python train.py --hop_length=320 --mlp_ratio=4 --momentum=0.9
Rows from block 3 of a small sound classifier, named by matrix and row number. Rows with one number within an expert belong to one neuron, the router's apart. Each number is 128 + 32 x the weight over its row's rms, rounded and kept within 0 to 255. All counts start at 0.
Before each expert's rows are labels from the 100 clips, of 14976, where the router gives the expert most weight on average: "strongest on" is what is common among them. Only what is clearly more common there than usual is listed. The data: synthesized solo parts of chorales (CocoChorales). In brackets: how many of the 100, against the usual share in percent.
# router: router (model.blocks.3.mlp.router.weight, 4x256, trained with AdamW), inputs 0-85
# up: expert up (model.blocks.3.mlp.up, 4x256x256), inputs 0-85
# down: expert down (model.blocks.3.mlp.down, 4x256x256, transposed), outputs 0-85

# expert 3
strongest on: note E5 (71 vs 7.6); trumpet (44 vs 8.2); note D#5 (33 vs 8.9)
router.3 [ 71 110 118 136 140  77  97 164 143 163 143 109 157 128 135 109 120 123 103  97  41 128 138 153 110 148 124 122 121 140 158 143 122 159 111 106 124 103 107 107 145  59  90 150 123  99 133 133 131 155 114 108 156 122 105 130 104 150 112 147  82  95 108 158  93 171 100 175 134 120 116 109  91 109 125  98 100 166 100 124  75 135 162 136 160 147]
up.18 [117 122  74 117 118 142 183 144 160 113  61 174 139 106 112 156 110 134 107 102 127  77 106  85 124 172 117 116  96 190 110 175 122  92 125 124 143 111 119 176 144  96  67 138 123 160  46 105 153 180 101 121 190  47 146 152 130  93 133 126 152 114 169  86 129  86  99 139 111  98 166  85 127 159 123 124 121 164 135 118 129 141 188 133  61 160]
down.18 [134 127  78  91 119 179  82 115  90 120 146 118 144  41 117 153 108 136 141 145 106 117 155 130 100 186 145  65 155 127 161  84 175 165 110  79 121 110 158 146 128 134 151 106 116 128 191 125 154 161 115 116  79 101 126  99 149 171 180 115 161 156 103 114  87  75 133 133 104 102  91 154 131 150 190  97  91 116 150 135 150  94  26 126 159 137]
up.19 [138 118 127 119 167 153 132 124 139 154  67 110 101 120 156 109 128 151  83 160 112 126 155 173 115  88 184 105 150 147 137 156  80 113  84 144 119 118 107 168 166 162 108 123 151 113 141 129  48 149  76  91  85 135 151 129  85 189 153 140 112 154 195 143 112 101 129  67 135 142  81  74  64 129 145 103 160 105 130 149 164 110  97 142 121 117]
down.19 [127 131 118 128 107 118 102 137 117 139 100 195 163 162 154 127 101 100  86 111 133  71 138  76 117 167  85 120 111 136 104  93 138 165 162 138 162 110 159  73 148 124  94 117 142 142 142 107  63 146 137 148 148 154  59  85 182 107  97 162 158 139  39 115 138 175 151 192  96 158 150 126 131 132 119 116  83  97  94 135  76  99 139 120 174 152]
up.20 [109 118 161 147 103 135 118 125 143 129 128 113 126 128 163 155 109  94 151 151 132 188 130  46 159 109 178 157 148 161 141 120  55 102 118 112  62 104  91  80 139 158 118 117 114 116 113  75 104 116 163 140 161  95 178  84 134 117 111 108 146 162 145 148  84  73 105 104  80  72 187 109  98 121 153 113  67  97  76 114 172  80 132 153 177 121]
down.20 [132  99 175 115  88 117 128 103 168 122 182 227 118 160 132 144 171 141 149  93  95  96 129 118 172 157 136 105 132 152  95 103 108 169 133 149 138  99 149 174 122  74 112 144  79 118  89 113 122  78 121 109 136 100 121 122 124 140 181 114 146 145 120  80  95  54 124 185 146  88 123 133 109 133 112 112 124  96 113 123 100 165 127 117 110 131]
up.21 [159  68  45 133  80  91 119 163  76 153 134  90  89 132 104  84 120 126 147 114 167 155 129 187  95 111 133 128 146  95 104 151 145 116 139  94 149 159  90 100 154 153 110 104 110 109 152  74 136 136 172 122 148 151 105  83 123 111 173 137 127 178 153 103 128 115 131  94 119 139  98  86 107 175 108 110 173 113  98  84  91 160 107  77 243 128]
down.21 [160 151 237 174 159 124 148 125 180  92 148 142 158 146  70 136 153 155 178 144  96 106 163 136 151 139 111 140  76 134 159 108 145 146 170 168 128 108  89 157 123 128 209 134 153 112 106 123  76 123 147 111 140 151 163 137 129 117 109  93 148 113 113 125 116 148  92 127 169 164 124 131  76 160 154 111 172 142 132 114 154  74 193 125  95  86]
up.22 [104 103 157 148 128 147 155 105 145 138 128 128 113 121 175 113 142 120 102 102 137 118 131 229 152 108 127 161 127  63 129 127 159  65 188 161 161 106 147 180 142 126 114 122 134 158 146 121 183 101 128 112 112 181 101  91 112  96 128 108 128  92 105 169 134 163 108 150 127 112 125 151  94 189 175 137 163 130 119 192 122 120 104 112 134 116]
down.22 [139 124  83 100  85 134 156 121 142  95  73 167 101 127 118 174 182  70 134  70  63  84 110 109 129  63  95 124  77 152 109 168 155  28 114 142 104  55 157 129 159 151 134 187 146 146 136 123 148 160 154 188 122 102 141 149 131 151 124 114  64 145  55  93 229 131 149 121 148 105 138 162 111 135 118 116 147  96 128 162 124 143 159  64 103 109]
up.23 [179 139 145  94 126 158 137 146 106 138 117 168 147 141  96  74 119  60 151 156  77 161 100  95 138 173 150 154  87  92  90 130 116 117  95 125 142 145  77 101 133 140 136 106 124 144 113  86  96  64  85 157 167 124  90  64  49 119 120  89 179 146  96 169 113 193 155  60 157 107 130 108 181 125  72 133 147  97 157 120 187 174 128 169 124  85]
down.23 [107 138 109 164  98 110 148 161 172 131 138 127 127 152 125 136  96 146 129  88 147  94 115 170 113 138 137 102  97 131 111  77 121 137 131 131 140  91  96 113 206 122 104 159 106 108 175 175  81 189 146  94 176 193 128 115 140 123 124 118  93  76 195 124 137 105 111 119  85 148 160  71 120 165 132 118 149 151 166 114 134 140 102  89 113 168]
up.24 [194 136 140 141 113 115  76 164  70 117 140 114 131 165 175  36 175 116  98 155 133  82 134 195 130 124 146 126 127  88 134 126 137  91 142  81 172  74 138 161 160 118 119 137 218 141 148  63 148 145 155 115 205 159 157  89 159 138 123 131 151 101 140 149  92 149 157 107 125 177 105 123 133 192 105 108 162 155 175 122 173  98 132  80 177 123]
down.24 [152 105  94 136 150 128 189 151 178  87 170 139 110 119  53 142 175 150 121 105 104 127  87 108 150 113 112 193 101 158 121 134  97 196 143 124 139 175 158  93 155 101 150 109  60 123 123 125 123 119 127 105 139 120  74 162  56 157  81 116 140 154 102 104 127 122  53 160 167 135 123 120 116 128 131 120 111 107 134 198 137 118 156 120  76 176]
up.25 [107 103 120 169 151 141 157 106 136  70 143 177  96 156 119  91 135 169 146 143 163  95 138  80 102  93  89  85 144 164 151 112 151 150 161  55 113 124  86  87 103 113  80 142 111 112 104 147 169 129 135 135 172  99 157 187 179  99 132 155 182 112  82  66  97 138 142 150 151 109 140 131 140 167 148 138 107 150 128 129  81 134 172 147 163 147]
down.25 [114 142  85  90 129 110 202 112 130 150 129  87 128 158 113 111 145 133 167  54  92 200 159 185 114 158 143 130 109 145 105 156 155 131  70 115  94  70  92 198 134 149 130 128  96 131 152 110 133 107 129 141  69  82 158  98 133 176 126 102 146 143 119 147 128 152 191 136 152 128 120 130 111  72  87 216  86  60  80  70 183 196 125 111 189 112]
up.26 [ 73 104 145 153  66 113  81 131 115 144  72 154 175  81 134 134 187 143  85 108  42  49 135  97 110  62 122 102  82 143 117 142 127 115 112 159 135 226 103 147 121 111 133 140  63 128  97  88 120 124 132 140 175  89 128 108 126 109 112 150 137  56 149  91 150 110 100 155 102 112 101  90  77 156 163  73 157 180 115 128 116  82  91 144  99 103]
down.26 [165  87 109 152 130 129 138 122 157  94 129 118  95 110 115 103 123  84 139 159 153 105 173 150 155 244  88 116 150 161 119  97 112  96 133 105 116 111 172 140 116 163 136 120 160 172 134 129 140 118 154 105 180 128 124 142  91  96 194  86 135  77 171  88 129 102 163 160 115 143 139 174 191 161  97 167  53  96 119  99 117 153 136 145 159 180]

# expert 2
strongest on: cello (77 vs 9.9); note G#3 (67 vs 8.3); note A#3 (49 vs 10.1); note G3 (44 vs 6.2)
router.2 [138 228 162 118 131 136 170  99 108 106 132 119 130 166 154 168 143 125 159 136 149 128 133 111  73  99 149 143 112 119  60  98 141 143 116 133 174 173 141 137 144 157 143  85 138 168 143 121 154 133 133 137 110 134 136  57 141 122 165 126 167 163  90 158 114 106 105  45 145 136  36 132 142 127 122 124 111 139 168 139 166 106 112 123 131 121]
up.18 [152 136 178 177 161 163 171  98 144 189 120 111 123 157 161 117 121 110  80  73 150  97  53 113 134 153 100 102 128  92  98 157 132  94 105 109 137 136 113 126 160 105 112 153 180 104 122 102  83 109 160 199 130 129 145 124 131 162  83 123 129 124  90 103 101 122 131 107 120 135 136 155 132  47 149  58  70  81 195 178  74 134 138 121 145 140]
down.18 [118 124 110   0 107  99 185 154 123 190 122 126 132 134 147 165 106 106 117 175 122 146 198  97 199 138 116 119  97 139 134 124  57 180 158 135 139 164 147 132 125 139 131 101 114 106 135 125 129  98 116 136  97 135 151 122 141 107  94 159  95 121  89 153 176 118 126 104 110 135  99 149 103 162 172 153 146 174 111 102 132 173  99 131  62 198]
up.19 [172 154 102 150 115 111  73 109 121 113 101  92  88 120  67  74 111 141 168 105 101 143 148 108 175 121  90 133  86 158  81  65 144 168 132 149 181 161 162 110 123 106 113  98 118  95  82 164 110 133 128 119 133  74  78 186 124 178 176 146 172 159 129 139 149 136 125  70 117 115 113 162 179 114 113 149 184 117 143 108 122  66 177 170 180 160]
down.19 [130 133 143  93  87 109 152 156 180 119 138 127 128  73 131 154 147 171 142 137  85 169 111  96 103  96 139 124 193 104 180 215 105  70 146 144  49 107 105  78  94 206  76 162  97 123 187 121  82 113  89  99 148 131 108  95 138 121 180 156  77 142 122 101 160 100 185 133 197 137 152  50 109 178 140 132  75 119  95 124  98 112 139 158 135 134]
up.20 [160 177 178 148 157 161  98 129 118 140 112 132 119 112 143 105 130 119 119 157 146 155  75 104 136 116 158 109  97 149 160 143 116 190 115 152 116 105 102 146 124 169 136  93 113 148 128 132 139 212 105 148 127  84  77 153  57 155 138  85 121 101 133 117 103  94 135 141 126 134 141  98 165  91 156 125  85 103 112 170 157 140 125 147 157 122]
down.20 [201 111 123 188 122 169 137  85  99 104 117 148 128  99 136 120 120 125 143  77  99 121 122  94 158 154  96 193 148 145 186 108  89 134 129 136 165 124 176 100 170  70 143 155 121 173 169 184 137 126 229 140 108 139 110 123 169 118  87  80  64  55  69 113  71 119 115 136 145 149 140 141 121  92 111 137 134  84 126  98 167 132 162 105 136 134]
up.21 [ 89  86 105  96 159 181 198  64 126 179 105 104  79 172 128 184 143 199 105 127  98 114  68  73 146 132 128  98  64 154 125 133 148 130 154 107 114 141 121 156 182 161 165 191 179 129 133 144  99 166 134 181 153 115 131 162  83 132 103 171 145 121 104 147 145 148 137 104  89  98 137 114 128 140 197 118 101 184  77 172 124 159 136 150  88 125]
down.21 [117 147 131 124 113 123 142 148 119 127  58 119 131 172 175 148 190 121 166 150 167 122  65 117 136  82 122 119 167 135 159  93 125  95 144 144  89 177 181 118 115 166  90  73  52 127 159  90 113 110  93 149 169 152 165 125 124 161 163 134 178 139 147  90 142 132  72 162 147  78 159 133 117 131 104 211 131  55 158  86  75  68  93 114  77 131]
up.22 [131 140 172 127 175 125  82 224 175  86 100 165 168 124 158 136 126  71 123 158  98 151 111 138 112  54  83  89 171 117  66 141 133 151 100 178 170  67 149  93 130 151 107 121  87  86 111  83 146  70 175 168  87 152 116 224 159 117 116 181 108 114 112  99 130 125 142  82 151 111 117 102  91  92 142 124 162  73  98  90  95 129 146 158 203 118]
down.22 [100 157 126 175 122 112 127 143 139 112 119 157 150 160 101  84 113  59 137 140  65  99 148 131 104 157 116 129  74 154  95 167 108 171 160 135  80 174 168 148 107 105 170 169  89 134 124 119  97 220 113  99  93 145 106 189 105 152  96 111 121 152  86 154 213 141 132 150 116 155 107 102  38 102 123  84 158 153 102  91 144  97 137  57 140 123]
up.23 [102 166 133 152 135 136 171 135  64 156 158  83 167 127 145 103 118 123  76 134  91  61  93  66 164 141  95 124 120 120 122  95  74 110 106  81 167 137 174 141  93 114  90 116 109 152 102 150 203  72 139 189 170 152 208 147 108 160  78  97 105 122 145 117 131 140 160 164 154 141 130  64 123 123  52 142  70 115 105  76 119 144 150  99 122 145]
down.23 [ 64 131 140 123 142 105  95  83 165 187 120 157 111 176  94  64 170 110 158 112 116  98 118 105  99 127 140 142 109 105 121 126 155 180  73 141 178 134 101 123 137 140 122  75 132 116 121 158 148 172 131 150 173 134 133 182  76  96 124 114 124 126  91  81  94 195 134 152 127 160 140 108 128 145 114 151 163  92 137  95 126 142  72 121  99  73]
up.24 [ 95 130 119  86 134 116 125 141 161 148 180 143 126 169  77 166 172 112 104  98 162 141 106 125 159 115 138 109 130 135 122 193 119 138 145 132 129 136 153 155 170 132 109 111 178 127 158  62 107 115 118 178 127 145 115 131 108 120 121 123 155 133 122 141 120 148  99 192 154 119 126  75 159 119 136 229  89 102 151 139 109 107 162 131 140  58]
down.24 [180 145 131 148 147 139 105 138 119  77 137 103 137  76 156  83 213 132 114  65 143 134  86 149 131 193  94 171 170 117 140  85 151 150 127 195 102 117  94  44  56 112 148 112 104 115 138 141 108 134 125  70 139 121 107  94 141 118 138  85 153  90 157  86 145 128 186 114 131 130 193 120 155 140 138  99  76 139 158 131 176  88 195 183 143 114]
up.25 [ 91  98  95 147  84 148 115 135 170 105 133 122  86 113 157  79 136 115 144 109 138  96 185 115  96 108 188 143 114 112 127 182 189 182 159 101 241 155  78 209 169 111 122 144 138 192 173 121 141 201 114 158 126 100 126 115  82 161 116 138  86  83 144  56 137 196 145 196 143 140 180 144 110  96 140 123 115 164 124 159  93 159 133  92 175  95]
down.25 [127  89 110  80 104  58  99 122 128 152 120 133 132  98 133 102  96 115 127 163 117 150 110 142 112 115 111 135 111 194 111  54  74 108 110 155  88 148  84 111 111 132 151  99 124 107  64 103 151 128 163 120 194 145  71 119 160 166 124 138 171 131 182 130  88 108  84  81  80  50  95 111 196  98 166  80 104 175 151  84 124 184 122 138 172 169]
up.26 [125 115 130 182 127 137 122  93 145 137 110 190 148 200 104 134 138 161  89  89 103 109 105 114 198  83 126  90 145 163  96  99 126 111 126 122 116  58  93  74  85 193 123 132  80 158 153 158 143 131 165 153 161 130 149  95 166 109 191  94 109  76 144 153 132 114 129  82 148 121 171 153  62 129 138 152  67  92 117 107 152 143 116  95 117 139]
down.26 [125 125 139 139  57 152 124 112  59 130 159 123  95 158 139 144 145 143 188 109 153 110  94 110 103 135 149 109 176 142 124 143 162 108 106  40 121 131 162  93 114 114 163 148  96 135  99 146  94  29 116  74 144 139  99 102 174 107 176  97 146 131 139 141 120 120 152 130 145 107 207 127 156 123 125 152 126 100  75 140 122 127 161  98 133 102]

# expert 0
strongest on: note D5 (97 vs 8.2); violin (74 vs 14.1); note C5 (33 vs 10.3)
router.0 [136 151  76 117  62 201 176  93  84 102 140 170  76  92  86 116 146 104 159 135 141 139  73 123 207 147 154 113 112 111 169 139 137 136  98  96 109  72 131  85  84 152 127 128 146 108 163 154  84 106  98 150 123 133 135 131 126 108 101 127 130 150 172  89 174 101 199  91 107 117 216  63  91 154 160 155 166 118  82 124 109 129 137 104 101 101]
up.18 [115  59 123 179 118 173 171 114 140  69  89  91 115 141 127 142 107  78 127 100 176 134  94 177  80  89 170 145 145 139 221 116  32 162 121 138  96 146 128 132 120 109 113 158 214 170  96  92  95 146 147  81 114 170 138 140 129 105  61  42 103 110 125 108  86 142  99 118 143  74 151 104 116 142 167 140 165  72  92 105 110  94 157 140 131 123]
down.18 [159 118  97  34 172 135 129 152 117 183 102 193 191 125 141 135 132  65 133  89 114  83 194 149 169 144 109 116 148 192 112 146 117 126 150 110 127  53 111 128 123 137 101  83 121 143 137 178 105  93  84 140 135 111 108 114 125 140 118 114 143  84 119 137  74 153 138 133 100 128 122 144 105 122 115 100 141 140 100 129 102 141 147 158 135 141]
up.19 [122 169 164 143 204 104  97 192 181 118 137 138  84 154 148 146 146 143 101 126 135 118  71 124  71 145 156 118 134 138 108 103 162 184 168 140 127  92  70 137 165 109 136 133 111 175 135 177  87 126 133 124 159 160 124 167 158 118  99 117 163  98 112 184 141 156  71 143 146 124 102 118  98 137 106 121  68 172  70 175  69 220 104 190 129 134]
down.19 [107 144  83  80  82  87 141 178  56  62 146 111 174 162  93 141 129  91 174 129 116 160 140 163 147  64 151 198 169 154 144 107 154  39 131 102 146 209 196 106  88 112 130 154 118 136  70  87 219  87 150 167 137 128 180 156 109 159  70  96 118 159 145 129 176  78 185 136  79  82 132  84  86 145 104 116 176 118 138 103 115 123 115  91 155 138]
up.20 [112 110 142 112 136  78 108 146  98 112 127 137  83 119 161  97 165 155 131 162 144 128  87 132 151 122  74 174 161  84 106  94 124 100  89 139 107 121 124 139 118 148  89 148 102 184 107  83 172 155 116 147 146 185 177 174 184 146 119  86 115 102 105 128 175 141 122 119 162 144 122 124  80 111 128 148  29 118 132 125 126  88 199 111 205 148]
down.20 [148 141 119  72 120 149 154 102 143 107 109 123 178 134  90 113 118 108 102 121  83  93 138 115  65  73 128 145 128  70 192 132 129  99  89 109  91 131  56 116 152 153 153 104 113 121  86  72  95 122 157 147  60 153 128 110 120 115 125 124 136 204  82  82 131 185 105 133 154 103 123 146 118 172 123 130 179 125 143 134 118 118 134 166  75 119]
up.21 [140 174  98 180 157 136  90  88 149 127  73  75 122  98  93 135 176 147 101 172 174 106 158 150 146 119  81 101 153 132 116 108 126  75 138  74 172 181  96 140 163  85 134 119 103 127 135 184 100  87  69 150 180 137  99 155 117 149  56 130  98 154 115 137 118 139 119 187 151 162  46 124  85 206 108 133 100 145 186 135  62  88 170 149  89 111]
down.21 [191 149 113 139  90 157 104 152  96  66 109 106  74 125 172 149 137 146 121 123 157 176 116  74 119 178 180 167 112 145 122 167 111 175 120  68 113 111  51 109 121 119 187 177 121  91 124 133  92 151 124 109 124 118 127  84 121  50  70  98 140 126 148 129 106 172 150 123 167 104  77 155 146 209 110 125 105 102 129 178 114 119  84 139 122 144]
up.22 [135 128 115  85 113 124 141 113 147 178 129 147 156 134 121 157 165 125  85 137 207  98 103 102 137 100  95 126  87 111 154  57  89 110 113 172 112 109 127 143 150 128 114 120  87 105 118 103 106 168 120 140 146 144 127 149  65  98 146  89 130 111 107 128 128  63 131 104 208 153 110 198 114 164 182 115 107 132 107  83 174 168 117 159 105 115]
down.22 [135 104 137 163 103 123  98 128  89  79 166  94  75 158 128 121 131 152 143  64 101  41 141 114  92 131 151 104  96 139  67 108 112 105 160 130 165 167 167 168 110 185 150 174 130 153 169 134 147  77  77 130 142  88 139 131 107  96 149 111 125 106  86 103 119 220 187 107 112 156 122 103  68 118 116 157  94 169 108 109  49 133 133  79 140  72]
up.23 [137 142 126 174 132 133 107 156 138 100 121 117 163  89 176 114  68 155 200  94 117  74 116  73  97 110 114 118 130 119 118 129 116 128  78 200 128 152  75  76 139 169 149 158 119 150 122 120  68  64 137 142 147 148 137 102 164  99 108 148 154 161 148 167 157  84 131 120  61 106 200 159 139 182 130 158 142 169 144 119 145 143 123 154 153 174]
down.23 [127 158 101 135 156 146 100 134 140  88 127 137 143 172  68 176 122 154 122 139 116 115 141 192 139 123 153 167 123  68 115  95 162 127 166 116 161  46 185 186  86 129 166  65 114 111  68  92 127 147 112  94  91  96 166 116 127 142 134 132 120 147  87 176 217 121 143  88 104 126 131  94 153  98 172 109 145 130 127  51 138  84 137  84 129 170]
up.24 [ 90  91 115 173  71 113  94 126 138 117 147 126 165 129 136 116 162 158 121 124 122 187  71 111 197 127 112  70 120 122 162 127 131 142 132  93 134  93 133 118  86 174  75 147 126 136  96 193 107 107 130 113 132 147 153 161 123 118 144 144  90  98 114 188 126 100 116 142 130 151 129 141 123 170 126 190 126 147 177 133  78 102  85 176 143 160]
down.24 [147 135 123  69 134 117 172 169 100  98  90 131 146 159 109 117  93  84 158 101 140 181 143 121 121  88 147 188 155 131 155 118 200  93  90 219 141 136 141 128 141 152 139 137 117 121  96 139 110 154 127 124 126 146 138 117  85 108 110 113 124 162 208  86 117  89 155 134 155  74 139  94 127 110 151  79 149 138 177 110 121 150 123 130 162 130]
up.25 [100 114 151 149 167 128 119 149 124 130 132 134 144 169 141 173 125 115 102 101 117 128  88 164  78 219 101 142 170 127  55 123 188 112 126 156 154 149  93 157 136 174  81 138 130 136 160 182 136  98  94  43 103 166 126  91 122  91 149 113 188 130  80 153 153 118 149  91  85 123 194 181 115 135 152 151  86 142 139 156 112 130 117 117 197 161]
down.25 [150 133 152 165 161 142  42 109 148 133 124 135 117 116 113 150 114  96 146 154  96 133  98 161 145 134 107 178  96 190 189 127 168 121 135 116 157 189 143 148 105 112 195 139 106  81 146 127 140  82 124 111 138 145 135 131 128 151 112 120 115 117 108 122 129 114 103 105 150 168  52  92 160 147  86 161 164 118 140 106  99  16 122 139  66 147]
up.26 [ 56  82 121 127  87 103 120 146 130 107 146 139 114 124 140 205 179 147  82 172 124 125 127 107 128 142 110  99 157 153 171 127 118  98  87 102 139 110 141 126  71  83  73  80  84 119 162 153  90 100 117  93 149 124 154 103 197 137 144 124 154 128 143 117 114 115  83 120 114  37 139 117  58 106  46 145 150 128 102 145  66  96  95 106 106 110]
down.26 [129 113 121  89 203 160 115 113 164  90 135 106 102 114 124 124 141 143 122 126 122 158  74 136  85 148 119 151  80  98 102  97  80  59 136 164 127 219 120 133 119 179 129 158 119 115 167 104 141 151 142 166 156 125  42 117 144  73 111  67 150  73 102 101 108 136 147 126 123 162  89 136  89 175 151 161 107 133 144 131 225 138 107 167 131 176]

# expert 1
strongest on: horn (30 vs 6.9)
router.1 [163   0 154 142 134 102  73 159 172 132 103 112 137 138 115 137 113 153 137 140 198 111 177  93 124 113  99 131 149 126 131 173 122  66 161 175 116 143 119 165 138 158 165 152 106 133  46 100 120 128 159 127 126 116 125 215 121 107 131 135 130 111 139 109 158 129  97 194  95 125 162 212 204 110 103 138 132  74 144 128 181 134  97 172 117 117]
up.18 [108 141 144 113 152 160 132  97  94 154 132  87  85 129 107 171 129 144 128 104  85  96  43 166  18 143 136 138 159 135 172 132 136  96 146 113 143  93 138 154 132 120 154 157 146 135 178 137 122 154 118 128 145 115 158  21  87 105 152 135 155  83 122 207 116 149 161 165 150 145 110 130 106 160 134 107 150 159 154 154 187 160 175 141  91 123]
down.18 [143 144 144 142 185 155  86 124  70 101 124 172  74 137 152  88  93 113  95  85 149 113  42 162 139  81  67 156 143 103 132 125 105 164  95 129 127  91 100 142 139 135 101 110 183 128 159 168 120 125  88 135 161 168  82 106 116 134  84 151 146  84 186 103 113 145 121 143 158 133 172  63 181 119 141 183  98  91  94 120 130 140 101 132 109 130]
up.19 [ 54 107  90 115 101 116 162 122 141 102  76 122 114 152 166  96 134 153 155 142 149 101 142  88 137 165 119 155 172 160 119 176  95 165  95 150 196 111 111  93  88 141 143  79 144 151  87 175 148  93 155  83 120 127 114  99  80  92 198 129 122 110 151 144 158 152 146  93 162 167  72 105 121  96 145 133 110 118 114 126 135 115 159 122 113  95]
down.19 [170 108 110 175  74 176 179 119 133 140 128 104 158 158  51 179 141  97 147 129 136 104 178 114 104 103 110  86 187 170 145 149 107 132 152  56  78 144 231 109 146  90 170 160 153 169 108  77 155 160 164  94 137 211 107 113 164 132  70 126 112 164 117 120 119  66 110 155 155 102 145 125 134  95 109 171 144 149 198 137 140 142 145 137 150 151]
up.20 [106 123  64 133 165 204 141 139 115 135 158 120 147 154 102 144 100 127 115  96 103 106 172 116  92 124 154 150  52  98 172  75  75 126 175 111 121 110 130 110  87 124 171 110 146 156 124 100 116 166 156 126 197  88 173 151 172 111 114 180 129 173 169 135 141 191 142 130  89 149 121  98 141  80 164 121 135 131  67 161 137  65 120 107 142 151]
down.20 [162  82 103 106 113  98 158 142  84 156 128 129 116 105 130 128 106  92 154 153 153 108  91 166 137 119  96 167 156 108 112 155  27 154 132 173 142  66  79 124 133 184 125 146 100 135 155 108 112 107  83 173 120 144 114 132 128 107 154 122  76 128  75 148 133 132  95 180 150 119 109 159 133 100 137 187 115 130 132 140 176 167 141 153  70  97]
up.21 [113 108 127  72  91 163  52 138 107  94  93 175 111 103  97 108 118 150 163 227 147 164 110  64  71 126 169  76 208 185 166 141 111 149 157  90 132 103 176  89 100  62 147 140 127 105 100 165 155 102 120 101 139 123 112 128 116 129 117 110 149 107 117 103 137 117 138  74  70 158 123 121  64 147 134 131  68 128 156 108 208 136 189 123 108 119]
down.21 [167 128 195 139 132 156 121 105 117 116 136 121 147  66 173  90 114  97 105 151 117 156 137 101 136 115  73 123 109 142  92 180 164 135  98 156 152 116 137 120 108 129 117 156 126 140 192 120 197 198 128 141 114 138 135 134 112 129 106 111 126  99 176 131 125 141  73 107 120 141 117 154  52  95 162  58 173 143 163 120  91 130 134 148 124 116]
up.22 [171 143 137 120 118 162 191 117 136 110 144  79 104 109  66 165 145 203 120 112 163 115  94 103 129 186  84  80 131 120 144 109 189  99 121 138 139 110 144 131  67 100  68 158 111 154 136 158  60 129 104 118 181 133 143 163 101 135 109  74 101 120 126 135  92  89 142 122 134 134 120  97 152 158 100  59 161  68 186 126  91 165  74  53 180 121]
down.22 [157 150  89  62 102 131 115 138 132 182 113 130 150 155 126 100  65  92 118 130 122 118 108 140 154 130 135 118 159  88 124  88 109 128 160  94 130 169 129 158 109 132 132 110 149 102 113 142  79  72 182 157 139 101 153 152  80 179  98 141 176 165 101 135 169 156 156 157 104 114  86 101 191 116  94 167 164 147 152  73 186 100  78 120 125 119]
up.23 [127 114 175 133  65 109 210 106 123 112 100 204 153 117 115  74 142 113  81  94 160 136 152  98 132  94 160 142 127  96 161 113 143 122 115 123 224  84 135 167 150 130 107 167 110 143 124  81 109 133 142  93 133 174 139 151 129  90 124 100 123 109 145 153 152 131 132  81 160  81 146 148 158 154 179 127 200 176 117 205  75 106 117 107 147 159]
down.23 [112 121 159 152 152 120  76 145 108 163  79 118 119  86 126 184 146 106 148 136 141 119 148 164 125  94 155  71 165 149 152 125  71 139  92 133 117 147 149 140 106 169 209 169 138 179 126 156 166 171  82 169 122 146 188 107 111 124  99 115 119 100 126 162  96 188  67  85 109 169 182 130 129 118 128 184 116 103 166 101 156  89 114  90 133 120]
up.24 [168 109 163 152 115 138 162 104 136 135 149 165 161 129 136  78 198 148 115 187 154 153 166 121 151 106 117 121 177 106 155  90 137  71 171 162  97 158 128 127 134  75 160 150  79 123 134 108 158  76 203 104  57 111 109 122 180 155 131 107 149 128 109 133 124 119  94 116 141  81 107 121  99 181 105 213  89 170 115 109 131  93 138 151 105 124]
down.24 [119 174  77 194 143 136  82 117 119 123 109  90 149 125 168 175 138  94 111 115  85 174  57 125 131 146 130 127 110  89  93 116 174 126  95  99 146 108 162  92 118 177 157 132 139 138 175 121 105 166 110 107 111 143 149  95 119  65 118 153 145 125 128 102 132 116 136  63  60 140 163  95 102 143 150  83  58 143 117 123 162 120 141 146 129 117]
up.25 [146  92 105 157  91 143 148 157 141 154  98 191 110 141 130 159 130 146 153 115 157 115 164 159  87 157 120 156 130 108 167 100 133 110 135 180 140  88 112 105 172 197 163 151 113 131 124 125 148  96 102 123 141  87 175  94 131  73 136 118 172 121 191 161 167 101  84 162 165 165 134  97 158 137 152 168 166 102 123 124 101  97 105 142 117 182]
down.25 [ 88 211 205 151 125 148 102  85 186  98 132 105 169 123  61 100 136 158 128 118 143 121 182 107 162 133 134 151 146 148 137  88 133 101 118 124 173 171 189 157 116 120 138 105 122 123 192 106 131 152 113  96 166 116 124 129  76 160  96  14 100 122 110 125 101 178  47 167 143 132 101 161 165 161 144 111 153 182 150 177 107 119 163 130 113 144]
up.26 [ 99 164 176 121 112 144  94 151  88  92 104 140 153 106  94 114 132  90  83  77 130 101 115 117 109 137 121 135 133 143 152 150  76  97 126 117 134 120 154  95  68 108 116 166 137 118 118 124  90 149 139 150 151 105 149  76 161 120  87 149 138  94  80  89 138 109 100 146 163 133 138 125  98 156 100 136  98  92 185  72 132 142 115  97 114 111]
down.26 [158 143  94  97 107 123 185 133 152 157 100 130 115 173  88  82 129 171 118 144 104 141 130  45 181 125  83 104 129 128 101 203 126 123 112 134 110  82 108 116 133  94 101 168 121 121 120 111 139  83 113 172  90 124 111 154  91 148 156 126  81 100 151 110 173 148 112 165 124 106 138 165 115 189 131  86  92  77 102 127 191 105 123  81 141 155]